A small self-supervised audio encoder (BEST-RQ), trained from scratch: norm batchnorm, 26041 training examples.
Rows from block 6, named by matrix and row number. Rows with one number belong to one channel. Each number is 128 + 32 x the weight over its row's rms, rounded and kept within 0 to 255. All counts start at 0. Numbers have three digits each. After the name is the row's rms in percent of the matrix's.
# convs1: first pointwise conv (model.blocks.6.convs.1.weight, 192x192x1), inputs 96-143
# convs3: second pointwise conv (model.blocks.6.convs.3.weight, 192x192x1, transposed), outputs 96-143
convs1.60 108:193136113119056086198106182108141193161114082126117135176106151140081146126135112215201136158136161126126095136104087096125150095131077105069139
convs1.61 108:096151097134102180155113118147148115124102106116104164146117088155117145116068126069115137110115175129142084136105117139121106115171139104160098
convs1.62 113:092089119128118113156125138177101137136122178151087112184114113140104140134126137106160128104110151132143105152142090105129123120099140093130107
convs1.63 110:130145107099131132121166185132123101080139196159183104116139143153107133082139051101176145072098185183138143080141041158158114147108143091111131
convs1.64 114:087136110129157170195137176132083131110142070145140123074121157166115135093102140114194067160159081086138132125059106147106113134110104095104160
convs1.65 040:161069127067124136145104145124135142134146124110167182145146121159120105126132108124156142163112160112134116086073153117114127116144157138210156
convs1.66 113:158157111090114112120161102129087099149152195086177201103115128188122149095115106096161114141111059069101111131126117141134143158075212080155186
convs1.67 111:121092077150131135112206127171140109122126124118080183117101125120174111172121077074092071138160173108105123123169174154154132174078141087155158
convs1.68 104:155103103093077087117114119148160129136169198120132185133104104093161132173124121107116159162102195060163133134114122151098134201105166159144139
convs1.69 022:120147086103117104150153129140138158119132127158133127131126174181090162126154094119166073141101123101137088090124121075069148112125125130165134
convs1.70 119:177158134063120168208116169154176143148131084158113127144143183121143123182138119084125151138078119140185111104097115147096143098134090122108150
convs1.71 109:124112111109126169155108139124145191160140174143129127147138202077115119153120176103146134057128182089125106062179132194107104047112108132095104
convs1.72 109:135121176085152096149139161157134107141168141130179163120128107107165130030143147040128151078136161142126125152117028102121103128126166133140109
convs1.73 110:094102162095102088179133141103157095090110175134173141148119135136167103146145149195137140163094140102184114165116103103068135132143175179127148
convs1.74 091:123146172083098170134093189142119149124159097139155169112100126177103129121136133090199117080090164103164122102113117162115131092086099112126204
convs1.75 102:137163173110143118150125105124142130143109132138131151164127113150119150163169148134112198053166078110149145073076123099099120135083138085140069
convs1.76 119:104096086150121154157094139155148148133174114144111182110134141121095115132147126034119172122144148138132139077133089150128104105109144116055122
convs1.77 109:147119089143093172164130119163190158138160119156122120134093104139118154143147088156209122141138136177180165128106146102090107199078120075141120
convs1.78 106:067127151089099126141139138104182103140147100134128101128144154140160063130183139136125089071130129190149108094144192179180113083157107165126113
convs1.79 106:080117138154082108095117119142132149091164152056164163117103163098124151135127128093165171117154084097108109150115135140103108128103136095052127
convs1.80 118:126078186140107161179102139098156139123148134120097183071115133198077084163127151115144143117120102134157166148069152150084128092096089107101137
convs1.81 105:125125122107131109166156121127156097155147092164142126108102126107188094094150128142108118144112117095160076123140103127158162067154119230135088
convs1.82 043:128094109122126107113133237131082199149192148141156123116100129142115124127141120152255168084108148077131139136101098123127121088141113111142141
convs1.83 112:063151155124139141135111174072122138136094127138127089078071144131164156127162149127175131100128136154134164088123087061156113167073110127155096
convs1.84 122:125105131112158130171120183118073178077193173107109103097100179135115144141124117099163146195132118160097127092114083214080088125135145104101164
convs1.85 114:127143105099095084096162123131093035087157140144161182140126022156172135144087070159112110149138112125162092083109159107087126136100185164176192
convs1.86 111:110139165103152155108146122127151179186124152132158092080138146056198069094076149140170180104142179075125080120150144139171106068084108113075115
convs1.87 114:168116138111131111129124165133173165130134088122148114132110138113138158113210114117158207170187113151157139139099089197116126100170129059113184
convs1.88 109:137133125101137092174169184159108116116165183177123126157100142093085113095161093062154166097134112144147071114140036141099158113120162108075148
convs1.89 029:191094080055071166124081174141114122086108124066146131148185126149101147114136104128192133148106152101126108133141126107025125151083155133151148
convs1.90 015:171107165032041166119069168147152153094184132141200131110132148162110119155151092130128120153088120079127119123073147085137146182124158167128196
convs1.91 118:145121148099074175164106099115168151176087144148118131145139118147079163146073123086145133082101117118145113143129174189070101084086111097117183
convs1.92 020:163133155113129146160085165131103156168142124131157125113149102183122080135154082122178111102136174136097104142112061101106152133102128164168133
convs1.93 111:140078153146140133113124094114145128123136128129180187154102193169118149099154116090078116132145095075130130078061065089129142148169154135120096
convs1.94 108:100141129154112114124101137130111079116125099176130138110135148201162139157120122137136129141102161111172155093109178151121117100150101141130115
convs1.95 043:193094121101155145129091167142118089110169127143173139122115108151138127155109115122140154089079116105133092164106147127119152155169131186136174
convs1.96 123:232174099070072178178128136162209163129153159151189139160168116129097087172163097165130126155039171126139099149143138137101165136172118139136189
convs1.97 114:102113118133109145196168109133154154118103195084174140150119138139113123192162099192144150078087173109112107136130135116088146080094090091182154
convs1.98 112:141129118108117155139160133105186114140118131126148060131166131194093133117152144098133134079088137171169113119141070139174149130181169078146157
convs1.99 115:157134068104176115103104139139103136149159128166111123178131136091120050224219123074112137089119127103176102067113138102123116136114138133115049
convs1.100 095:140151156124124131134109124139094111125154103125099152112148110172124115117095120103136123124146133114158133088187122137078136096092115154130101
convs1.101 111:127109098176112212135155172141107144113160109150117075105172130154177104121089156109153122098109091167125172089154158153134133137097109123137089
convs1.102 111:113132134095121255149142151130135160135121141158142139121110115098182148121157071169124132104118124172151159048080169105115018159115098114073129
convs1.103 108:103125087090156117128142246145164151128088149163156148155155142107070122140184151107192081136119199136203065178143109059165178151130097171151135
convs1.104 025:116119116117117168153062174137140144119126110134151151119123130132099123136162147147154135090074104120099058129089115138137140172150105113144154
convs1.105 114:116118103107188132145146148140061134044127087114165134113129093092163037128186160108122113100181114145169099117131112086138114108117159120146052
convs1.106 039:161132139073124160109113136169124158169140163141190195126149146120103154168116097139157153129066158090195092124069116114091149176112128126110157
convs1.107 118:113131151131173115119175079069184118099111169157108160161096060133121087120172149218125114095092138148103101152135177117143130141102179155154101
convs1.108 111:116143172129130069122133165139127111141153153102155153126141158155109155053208171045149143157132159114160102121114085105145103152157088097104115
convs1.109 113:124120162094114154160076141106084183091120139103111126122122136185117169082141043103168116165162117201166168113118097176141088108122088130129141
convs1.110 108:206136089132124111153114143129111084129081109122084125017103154157123178059126131129134135128170137116084108171136118120192152160142111098095134
convs1.111 025:127158121070142102136161203174100108133180123155135149143122112127144121098163084135146186095122164120101121092105064135085161138086168177126126
convs1.112 031:141136109110101147173138187134136119124125076148147209141088115179128149142125093163211154116114106071105118100078073133121118152168152122134137
convs1.113 105:124141127170101183117121124115100135122094136183156099127142128122131119091108168101135108118140129178104114095163056106191177137177166126255148
convs1.114 036:174118152090103174135125153142138191133121123140142169087091112151148130164104090084157110129133175129158091145088135139083151150128091118100175
convs1.115 097:123101148093157111174097146151145145099112200089158190134138100163067136121166063176150161130121066135143034134124077105061140140111119120085184
convs1.116 107:126152158083088102152125092150152150131142186105160145140092093162155140187088080152131186104109128104153118146081146138098138192077170132164145
convs1.117 054:186116128112130160131109174173094178141141123161113154136172154139121140147117092089173087101134106161173148125076155106136167129135125107174131
convs1.118 118:123097143106152137106119189104105156114134145117126136159058141155113154146112115134206183062118175072159176159121116096149114143053116169101094
convs1.119 109:163143132106120134154128089140094120159093178134135136140126156168127100051153111168147065112151116091089062181087101149078183088111086094127124
convs1.120 053:132135107110134121198080162124137129135133133170153175102131101139108116106161082059128114159113104102106117134100071133099129181120148100088169
convs1.121 113:104083101124098081117095097144127122116135129069131164133089174118159177130149097137114149108157068106086119137114129173038127091134078109072167
convs1.122 026:115136116086123161124054209139123161100128108155123136136116110191115108122123137130215136097153111107141115117124130118125122106108168102205137
convs1.123 103:123128124147139196111125139156160179140155148150133113116090148129127149099121141165233126171161153147153133087126126179107087105088088104102125
convs1.124 111:057129159137109162206119130132132106080141159146127186162088144102106106132169180110099082134142108130141128135131134146117090133157091173176170
convs1.125 106:118155116050141135160110148079129163146141119144144132099121159133150115095133103127147139155000125155109098125162109172185119096124101095114186
convs1.126 111:104147133115079083130149134148135099130099143087115113101149151115122074144129124156172065152176101142108149164140098112164158164110137093135120
convs1.127 031:167157109061110178105100129148139173130130108145199158109141105149123149143132074139143140182094137108146128139069107186133177142146139114184127
convs1.128 119:106133046110147143128125161135109118069093121176144142083114120093157077060083099168166138120215155066113091137088115102164108116102133128084099
convs1.129 114:100121103147131112168131173111150067132107112122109095098150100163196119111117167058138173058100155094144120112113131170135168122150104151103058
convs1.130 106:106128119116114170164119169103140164121174106095125154142168130146099142130111168055180099150121084106170146134126049135120097146147093110149170
convs1.131 099:150135126102119114129084121114116141147134112110091151134170129118138169095097098120135151111131150110157119116140115149104147095090100114134126
convs1.132 109:104114136118103182124165132143149192110142188121160068101113183107151089214116140131212149117097236101124127096165186132146120097093066179102107
convs1.133 110:136123188133109161128120108146153182161185183136192123152112119072133180141083125188142151077097202061135121088140189128151109091138117096031143
convs1.134 111:099086122129141130127143215115118140122093135174138117125081088087094079061177162120233126150134100111113139153120083061141077141071161152131110
convs1.135 010:155155105056108156129154160124138162127173183151156107138123114187091112106127070118152124110109133126110146108067104116155122175109108148221135
convs1.136 036:162147115102117140147140094139126164156102137142177136106110146173148098123116104155118120144128121100166131170073135099098164116135121123154175
convs1.137 110:075095131114118114119152136157134142095157115096172118169130135091160121159162131152158171156080207115149136125140148113173145122060115182132124
convs1.138 101:101141124159151088179113136134131109087126104111112141136114120096135178140116134116136182129137091131102082179082161102098126103120168127048123
convs1.139 113:151151151093104112124100190143077111122150110082134150108161130129197117112150127133137175093147129068152052113119087178129161090120161202127130
convs1.140 108:173126089085140144111140182112087112140151152097129117124110160116147055138131101159190200158137102100123130131135078174145178110110152108129131
convs1.141 117:067112138146115129149123131127099114145114232044091134151126133158155117074177154109092150076152138115094120110107091205130133139151138068130122
convs1.142 118:103113074176132161174161143152116143108154125147170119065123135134204117174139180059092170085163144158128072112160081114097163090108117062112114
convs1.143 114:164111111091117128143114155124098100120134155134148186103167100158196179127128076131141104124062133080084090088133148140129181117157197104121221
convs1.144 011:163098131103133176168115244131135173135162127155120146125096164158163131191100082132219165124097171087149143090113124157082144157109130173104135
convs1.145 107:083089122172124139215136155138126138090155174132092154135132066118037164148102179133128112176181118188132117138151114150037068144172134116078103
convs1.146 111:110159094097077144187138165155149147123136123082143142148127143153096130186116132072168086145062074092108123117146094118173158141236072136153169
convs1.147 041:180140129050133141104132120202150126125146113083196207096150121087092114146162095144112134116100145108157075155103103147103169175125127106130132
convs1.148 112:082179067125124121139143151131133153152090136132114084115143115158146195129097088158163105183142164183074148102105134127159157099135138100133106
convs1.149 012:132177111100105130126110153120125165112107132150140148173174103119145155141131112118192127103109165111109118162127142163109137124071078131227135
convs1.150 105:156146109100184122171141128130108114145105123197123160060107139185143163139102097133130098124100124147146105176148146131083147222135102126195090
convs1.151 070:145164120066161142160090175148137178116163141112144123126136107162158097152145130118203145175117128092146137120107074129116120099130151191175141
convs1.152 113:126105169102137141153160173121156166085140127128139137102104149176116091125130135140196186137159107090158160117130147146165115140146112125113154
convs1.153 117:101128132145093124187118133147140099094117132180090095168052177180107091102130111156149084192125130140137156133088087115135107112107149195128174
convs1.154 112:072109094064137142138081134141115106162109214113114148107111122125137117161152144190126138101150148132128097092109124147129121134107151136133122
convs1.155 109:139124112114129120158118123122161136173111149121115077154136098161179126176114037151163139086104151142095094088108172117067123074088133076102102
convs1.156 129:135121084101158141166123154145136140170158129139135074156108139160143143157121095157113113167119149125130142086105138131109109120153121120127104
convs1.157 104:154135142157135127131122171114126141185138196158095066138113099156151118129126154158167098072130162174163095119135101154137135094176148105115093
convs1.158 017:118149089100113172136152211101141169137128103118151127136123126160187123141142121148238101164120130142121143132103120153136095125062151152223121
convs1.159 109:112133116116167148124158117122104139156136160112126140115144132155103161127100159140146126121133127134138119084171123145138153122113119127127140
convs1.160 086:133131136138092136120152147135105156136122123181162121110133143173140125134126134148201123102083132107116148129094092083122110131099143134177109
convs1.161 108:151145132122112113128122157133108136140110143110124101113133091149230168134124085164144130104101149140100083089104155131072150109100138099096121
convs1.162 111:140132131130137143109097209124136132111136152118152109131092202174128154074117118146226117140095166151181124108107101200142132137088113078142161
convs1.163 107:145095132085104132130102243091115105122130154131121127158168164145150120093148101051227126097136135159187155092120081176151126159117095106148166
convs1.164 111:135121073127102136127168128116119095135152094132099119127128098137096183101132144121138135157000133168100131095108094090178125116165188108146141
convs1.165 025:145158136075145119135098166116109170117149109101159137103114159204078139112088048118163114125126139140133155164087095089103110127123094137128160
convs1.166 114:155130119083121180171131106119144227129206136117129163114141100113075097169187155102084127144135188128128117159132124109135090145171118111143144
convs1.167 114:153171127106122106145125032171189115131103168135125154121126110134122117065110106142117109097110170136121029168126124110109163101102113108137133
convs1.168 074:176147117018168159185142225161146155148171141109133129130119125145101086160160123104190105153063121151127098123120138168101159115106157111157124
convs1.169 112:082106144151104151120075162106140081105149099125099103110149054116139074127136085155107080172124175089160144133168178159117101182128121129105102
convs1.170 030:130104107085134079120146138138133157095180101136201166139129150178116102118232115083177126074119130147103114174092100152146179114048117118086158
convs1.171 113:103092125096127163205148172142157145213172175166113164139056152143087125172139143116156164118076207122143057191119154089150121082107110104117066
convs1.172 115:142155072068191183165053056130120144095097157135138157090124172140134128078185107197126068130090142125105081113125152124113171102151124152134184
convs1.173 116:046125055126131137122164155174160084102129229107130122120080099066171140137109151115111120211143160129133093125116084104153127218146155149137139
convs1.174 111:098132135172121144160120128129104124170150151070114170097087067113124083155125160119132070123105139101084125127131181140130150173138127102124114
convs1.175 027:156122123075161114136099136121117143125140156158156100136100143179141129139135072111127103106114118130147103101067148127074134120117125138107149
convs1.176 118:095144148184178156171161201143078134108146066142163134055082139149102133077166097124148065127114117149111114134093059173087161154085124100088171
convs1.177 036:178146126085121134117108199136152171126196158159160173134150122163142136141136135106208108144117196100123125143069115134094114172088175142121102
convs1.178 110:176136100102113125206091132120143125107136099149075108099135104176162161174106141153110125079088164104224080126092200105148158109167117125147082
convs1.179 111:109159105102100119152123099106159082119117133157116147157114150065079124149150091145129092094132087068104108115138114081107109138089105123070124
convs1.180 114:121158078103134191143136105129168098111163136121128125087142087079144164173147076097111126158134138174188116057136152129128107154140165094085134
convs1.181 110:127129130137109132112136162123158145100144207123157164182073097104097117145103123181151172126103175100135118132148148105177102144106129202133098
convs1.182 021:162144125120150161133121143154098144127135081123086167134159141181145134098160058134115120142087135129145118133061145140131132144136129142112143
convs1.183 117:127128177144151151158229101133082096103140108106151144115125133184153106166167095122099162083130100116059094102152128087107188142133147173184113
convs3.60 095:144102146095122122177143104084152145091134143113120114225139114110167137085114118143096112119145171137141136122141128132112100113178103120115098
convs3.61 123:145124111182135068178119133132103111082135108104140117118081110130184148094071165128161097158101097128115126133103174052149119124040169083138120
convs3.62 116:144091133092182138117113124074087112107155140128082096095137148054127123197118078205124169160200089198110152090140112126095138129157107160133100
convs3.63 114:133118122125090140111124067090187127167099174123150131129092149131119197148167147122081073175102120056111200129138100068104129105121118107143138
convs3.64 110:121073116117147137144161119100160136125084094175102117088172120119161235160125124135155109086127074157163157118180057114134127135137112164160172
convs3.65 029:097135130158077092132037101191124095122115115197098130135101118084082150135098160098129126134161150071121147136109112097147149111148172188092111
convs3.66 101:092120173149135144186155167134104158117149070134151177118217165186181128102105105134161108148158106105106145132101137122109129127148230145113147
convs3.67 144:141180114145135113164155146109080170107157102139069128120096082162131100110121128099116155185125133062104103114144137115145160147122141141134215
convs3.68 093:129165080113161099140143156109154160113154078143093099131085085124144080137107103108114093166129124145103177099107092019096069115137105098142173
convs3.69 011:152116133138148105151168155130186080088156175138124097090076172137134192161133173072141111167129138119139120126126099122146048132108103091118074
convs3.70 112:118153135088156109095109098127063088118152132082071128130105148133126068139100130077097159073125140092043127114126204138113147153140124047197126
convs3.71 111:157206130147122115142146129141154090116071133173116162140135105103144135168087160143087071118124130098124147171133104141124136112140128212140154
convs3.72 108:132122147107119176113166129109118135205146131127137146121119161146057121156166112165120146102112135167114062106140092181130132140150120129146039
convs3.73 123:083088061110135192098137145133152047179179160064182188127092164098069107128120103073127114122116110128131137104160153111113135139135072053130137
convs3.74 060:137127132167113177117103139136125111109161161128134149203172087158127134145137106128112169132152150199149112157167158116124131068082113176103135
convs3.75 125:142112193096084093089092091130063148167158108086058078123151103140093102157042072124100079145144166154111136120124136133158165161098136120114122
convs3.76 107:124125098115175144130170098127182143179181141093184100114122140139159141162134137151084106141103141170119152077156138128140109140079095168117201
convs3.77 116:064111100160096101150095130066147084170069100131146161100145110090166121148069108111130129071164121130150167114182057098090174125090087121126158
convs3.78 103:146117148142135138136108101141162149130135083122137131184151139170127141147100151121168100128097146102138121119122116140134111136180184153135120
convs3.79 105:134157163151190145104148158150111088121121099163156146111157118159137170154142123146142158078134127120121114166121104166149107101117165113190111
convs3.80 126:117187124059117127096159160117147105164160118060113172148105160102159088117137105139135145133153094062091138148163150066139120081153064113144130
convs3.81 115:113080130110109090123124201081123146126168147096110152115157103138136119136134119139255173107129149148101076142126179184093105144147126165102170
convs3.82 026:050124120091115072144109128149158130158162076157104123105127117168102126176115115150168164147137113139117086111184178132096113146115198096147131
convs3.83 094:175096122118135159109061152116133119143180143117140166188169132111215109160150136162155093117131139126140159135138112182145145147186153108162115
convs3.84 118:142090107121146178117098121197108114104142119101146150160147163107168167145227136140163121159127149170084133132116112110140130104166130063143125
convs3.85 119:123137141086106192135186138140112144150115068157107141142096149131173132132122160147106097143122114075110140130167085107125164128147209159170173
convs3.86 102:133180178090117096164127070101134119116114064185136162121160192125146141155128131146091118101142112167088099146090173077113141060109155140154092
convs3.87 109:176114141111106198146135102148131156218145135106160153129194169163112109121165114092158157134113158157074129138098155102089108110146120099129132
convs3.88 119:134142125109166145108211142144110136133148101148094139189206157171137114110087095065125115196107132095113095156155127164150094139165123128106104
convs3.89 022:122140075070140150152122116161078122070145161144121143114090059103099115142128118165117151090180126140146158090095181161150113143127071111137135
convs3.90 007:126120216156126157154156121127077145172152131108143194174113128180132157114096113158145163130141046147086097149119153096176111144130195096119160
convs3.91 097:129190120150115135155094129125149133145123129163099177126160094103150165128048141056082112105156105111163153116133091087093127079142127144136169
convs3.92 013:110115096196111113119117128178130137174139147157146111164128110140124083111094157126154124166098161195103172167094169117119101115132145105180121
convs3.93 132:122084098149125119128162052103136148128089109128106121151097108121130169142136141160103086139148105087144127147142099111135159092151120106158185
convs3.94 109:121137176110102140141150128138121160151125092165092114151080142165159119094127136137136131101140118123098099144137136133134144145121177142148149
convs3.95 031:135157130138124142107154124127157134131152135118170148130163074113102095130112103099115101150128115120150161136176102144115106109089117122133090
convs3.96 090:094111092080118107140085147091101176116115141143105073099153165151056137082150101085131139081099176139110079133076171161140123177142161147122086
convs3.97 119:109138131141125150128174135142107142106058080210137171115115166112122076137119139159152077141093050084191169116178150123114165062175162138086122
convs3.98 126:136154106124160122114122083094086103158111174169151123105117160083137127115116055112070069174114099077121131129130179114099148169082134090148144
convs3.99 136:165152173153111119174105137115044107097106206150073112138153190114182101141104164105158138127089076146104157103167098152126133120156078110128111
convs3.100 131:199156144191141107197102115105086132098170130091124100098089102111158111161120150183131202075122108148099126169084145102141097113140122107131106
convs3.101 125:122147134131101063104136169096143149154140208135106191166180126090156133125090123164159148117113103184112083192116132179113133120140140116132119
convs3.102 112:123115146121065170117163157176114095137110079146168164114134095127087154113079161128143149129146142145142168079119172127082193156130113101139158
convs3.103 112:092147160109083123150170123133114082169090205180137125133135139099156133178172144128082131134117110185106077157145137138121142082104115103094177
convs3.104 014:059136152107137138151157118109106127136124050135103094167161183168135150081133142185095088153106133124110095146097120123144153095118153172166171
convs3.105 119:130109160151142113176133164079009139066127156135061106140124175120142107133133132126137132100139112131087107073103099173099120137113122128118109
convs3.106 027:117066158144170132148128107119142104068160100135111122123165173132175154124172089045120118120149115162149183146148093142099140137108086103111132
convs3.107 116:077098129076133133166090182085113113085185082108165127106215115123116143108137085100131173151113160180191134096095076165101178157129156068130087
convs3.108 117:117120113125175135168167156038133070119087058146104187078128132162065120134128137132150180114159155092138132144087098110140118147116080179168022
convs3.109 095:058132098109156131153130118117136110084076158117095142113136125080098132121036145091085153155153146132136177106094134161124114099035104094084131
convs3.110 105:119105140144184127117209121145146124108135164120116109188169124100130160176150109149105122170151112119134101157166141171071106170141209095086126
convs3.111 023:096098160094152170150136082138200094145132093138111147175172122162135230179128164185114142151148102138175147135193092180167100141091041139078119
convs3.112 023:049124170094099156098113118123140164144145090129168120108131192202086150142075123217143090140125177084094168091087078102130093114147143146138150
convs3.113 102:130126175092081118062086109167132116179079119117183129124135089076100147125114147088107129087076167179100117113104090171149193124165152072193111
convs3.114 026:082124109102136159169137133168113147118121150088107120080168150198074078107084107086168138141209181131109130142175124140093116083179140092147153
convs3.115 071:112113144128110138130184150101167136186128128092105075123060119135147168160149160129154159117087147169123086139138110132158105126158135123094133
convs3.116 095:165144094139097092159153132117134234117122099133066154125128144184153103103119154076152098142105138129109129094162063045118134095175141123079181
convs3.117 040:113129108070169127191160142127112178110161179129159135057119152133132130106166106127089087081136104168126090128114118133133124071106111150123109
convs3.118 113:149166159145152150106141154151101134086162130104169165180145148123154122085141142161133146128123028162149087149127110183191159117155174137158151
convs3.119 125:074095084093095141125166073143130128145095169143134149136107132147065165142163059072091094138145147145118153080185137106077155152115082129172175
convs3.120 034:142147108151057121099071134167173137149164150109180075167149116147117122151121132181121139138172117168113119114179153135149102121092164128098157
convs3.121 105:116168137148197169079155117158118093135112116146170173137134106157115145148133133148118148072137128136105110172134096149136072062118164077174085
convs3.122 018:207135125145153122078126160112143138103091212141134149136126142044127097100124134110136164136126177182162120069126121127168117103198133171119125
convs3.123 099:154121109130176125115127155126126171123133138114150115143092107203068089077129151112168126134068124137154142155118147134141058132192144145121064
convs3.124 102:101200135138164114108149161149121118165159148126191163129070121127127023089102150113126144165136165127140092130068176123194159136106160104103142
convs3.125 097:117115133098101155172133142129149109158126108138147122141090080155136144113171115157130181149255095132151122135209109085190132084138113142123098
convs3.126 105:141128108091175134123102105115119097191115181163097117090073137052114143154141079081074160128128128122097128143128129112134156128179092134136149
convs3.127 019:061166148094128177115164134046119136137184145033116136147098145142171155164118145112090130104129143165117133124144157116149069131173132179144130
convs3.128 113:147105097132155150115095109056163132128142192085170145136081083092168180121143165159121109140151134122158135166120160185179123095131062124150179
convs3.129 118:124188104132142078136141123121081217109142150160081162119176166171159111146073122116087095138143168087145138088166105108150133098204119124087125
convs3.130 074:153093084111118055094135161139122134105094162162109143135156140107077222150122161143128067155077078173110154072089102245149123130106090181129147
convs3.131 129:065108116062114151055154142151166125166086119167128151154166164144094140098138106074126058183132151105153129087170114154120151147126130155118151
convs3.132 109:132158178104090122128103076093121147093101102138149142133158129051132165106120075158074108125162100148058089196033209136092153086079139147140145
convs3.133 114:127129157132074122141092146132128095103096149146143106201179176069184164114131126114108094101151144119034137141149154145139157108123164102096136
convs3.134 116:091076112106142063145151113138133137166130097115109110051135088089108108138050135126121126134117088148133133085120109109111139159116052175130121
convs3.135 006:184125117132058107133074074192113111123165188153087093122102142133161147110081143096121087135195137142143174113106144088158123093103107183084159
convs3.136 024:125177124200070130140139170156052088128111096115078095100176110118090134091116140103114097124122122150100107164111193146144137129122178095112142
convs3.137 112:137124099186127158098129170186099101149153209099096145124077127138143103163125137177083165110112172135113155116170067191154084129089107154164179
convs3.138 102:110104095119072072172111141120142146108130125122079096158168135100100129114103145119131090194152165114178150094123124132152149124133100128065136
convs3.139 104:138088114141156129106103119173113160167189134147129137130100081085132175183171119138065104146118084169174127145104120119101080196148180168183146
convs3.140 103:117119116192150128155130154147123097099121065116122159123133141174139104151078155152198106178169154051162139127120111137120119055071148108055158
convs3.141 115:124129133134092112144127116169134058057081121167171170127149076126134169099112132095127094170118100109164122165103117162106172151066123137130133
convs3.142 099:143072085177136139155121173101076088100126133078111110133122152100142138165138137130119168104162164190061113143091144127138097138072128097108142
convs3.143 096:157150140112139183148135171146123140129185188161160161201168173126121155161163146142150106148123145156111125101170162130185152180154156145139132
convs3.144 006:116077121111093173173144114122118121084069185137146127097099155103093158105139117102104084160052123072110171124142157113211130159132126156124119
convs3.145 111:093184141108139158093126149101166104152158105092184086186120054134166092097124102146109149136187119120160098154129138138155167120153131139092153
convs3.146 107:122105132131127110101130116129133153153119164156101134149129170145121072073077056114140108161065140134095081163122126149091115157110175116154154
convs3.147 023:156115076169107111096133138207105127102114132150060109130115123072120186133137103124145160169163145082133148045164164154052101145156107110118179
convs3.148 101:099070083172119130089165120137149159078038128132152100044113144098149156090163106113093150139148120097158163156142090128156117159129123085128169
convs3.149 008:095142087133140127147138115068175094110144215149124161116134096125113126156039161101129162200192112106102103125162154143119123086195101146080110
convs3.150 122:153149109150123109109111148150079050147138159101178139092152181108070128153120138123161149143128184123190093095136159110144132096133058099132091
convs3.151 058:091163106167093093134089175109135136083090165120148172118143115121135187046162129143139109115140078129146077097105123175099146206119200100125174
convs3.152 102:151151117111123146148168156109149131194176093090133140124127161183125137118164172137145146142157120114074144127159155076165151087210108119156169
convs3.153 109:141111116166124184108146142146094097105127169140166174105141077148095153124098140121104099106114167176150134125114116186130132111086130150150160
convs3.154 116:122176169134115125183147135169078098096188140147123117109123095115152105186109129121106114101151111198141119162118109140088131135129109167089121
convs3.155 102:130162135127104198139109165088137126102140142106178082161153118106126179144191137171123101131121028105178172108111124159173142130161119142103114
convs3.156 139:102108145204132126218133203115121151118123110145153080133122126153111095151120145106203078145148111101196132132104154115140091170056209155074156
convs3.157 093:093083106105107162095110129110142128082119107129098073165099127146190148092176093200145114097249146088141114130210111123160155149138102119109165
convs3.158 011:101164108092115128175152116108103142102120101127181141134093135064147132101219102117121197121140129065181116093180123117135170152131173136132107
convs3.159 129:052098108069111153064157147153158126163091127169128153154171159146094142089132109072129063188133146106155124086170119154112156143118124142127158
convs3.160 063:169104097117181090078124118146140119107110140163121087135113141111142151156110090147134155154143093143147173093143135161080038100113129105130099
convs3.161 100:121135130093122183132138145129158148114144162114205104208170143161141166153214135109151104149136121113099106132158109112135168118132120119161147
convs3.162 102:105136140117157114181137064102129132120070119128114110062069153122136148139052112125093137192121149065094182117133139087080096108112091110097117
convs3.163 119:121171173124073091142115168139097142069151097075085097103137104155117141084095158133143161104097083120132109119109115129159126094185122151152098
convs3.164 104:138124089072106129111142119102146149131109109151156084154097106170135070138124120113127154156255135123158128120197139112150212124150101093164123
convs3.165 018:172136156149106128136138141093077107161149145156172100100108132175093086118118179185173116129117146136132186155159109173163150128140125087110125
convs3.166 120:144132105124105119091213185154141095163106118135100169115155140124134132108131192126170173118169185159103082111135144151120188054132106146129156
convs3.167 099:098125045122127139092139106206106122047105144213134140141098118136122168121134106119128133106142075090167144122108135152117152117111139105164130
convs3.168 057:127093089098063142145128140130143101103108143149069126112138177139158120123135113083156156120119142120113125102181146077092113155189116096139127
convs3.169 114:141132140130091084148153129122146100149119158128114187162181176158096137100108112119183136107120154136153058158181160230123191116130150126129129
convs3.170 021:078171163109131091173124145060088155112073151112111120051149155155141159156095093138137148145142107154132135143131182160117129157127132112105175
convs3.171 120:084125111123072088131120170148148131126129139082120073149169091153161097088052164091124145157133182073068099148151080154095161125111117083117104
convs3.172 111:168155161203143127145117167111098127101151142073141105116141135142159078106121198199150156129089061129105084153078149113184117145106159149080150
convs3.173 133:097180159131053129154137143152092158107158058163081142113070130162127091133076119092107144166119123094123078135162162092105168158148164119115189
convs3.174 133:147160082121165091158107135053131168152136093106102134142117124136095099097146164152136179138147123062159117105100101120177107111134124089149196
convs3.175 017:135148113124130126051098119099128156098084082110151158126136124144145109026111153118067164133112156067080112162092116086118159173179103181118202
convs3.176 113:155173144147106072112053122125123114160152173060122128139064142136080090123136164121131150178119150105049139144091160121120118134123138098122100
convs3.177 029:140154154136124128164137154119149125100119135131124145163122107159171114072135153118153171121125146184141041121189138100124164128087183050166138
convs3.178 105:103135143107142133146122159096088095157154103147078152051097116116099100183063159182159139133113112157161148041145078139118124175127091140130067
convs3.179 121:159082090132119110148150141149157149103090116130138107153125090025144162144117112153158163145120111127170146126038103151163084148134114141128182
convs3.180 119:163124089105167163101203119128164169190149141147110125135099122068170133181162093135103116130077099115084125123094111115177110117120103188158188
convs3.181 107:140092121133170132140188125036128124143128114137136173137129128148151120180132151198201114164125091146157139105126142102151187153131087166151082
convs3.182 012:133087163087027124197106135129125098180103116168120163109197121107089112065101130150120094126073113110111100146165065116105134182074073146123156
convs3.183 122:139163142094041145156123155093156155183203076072143061127132154173147148082160084083128140127131174147109103100138110128154119170104151150115118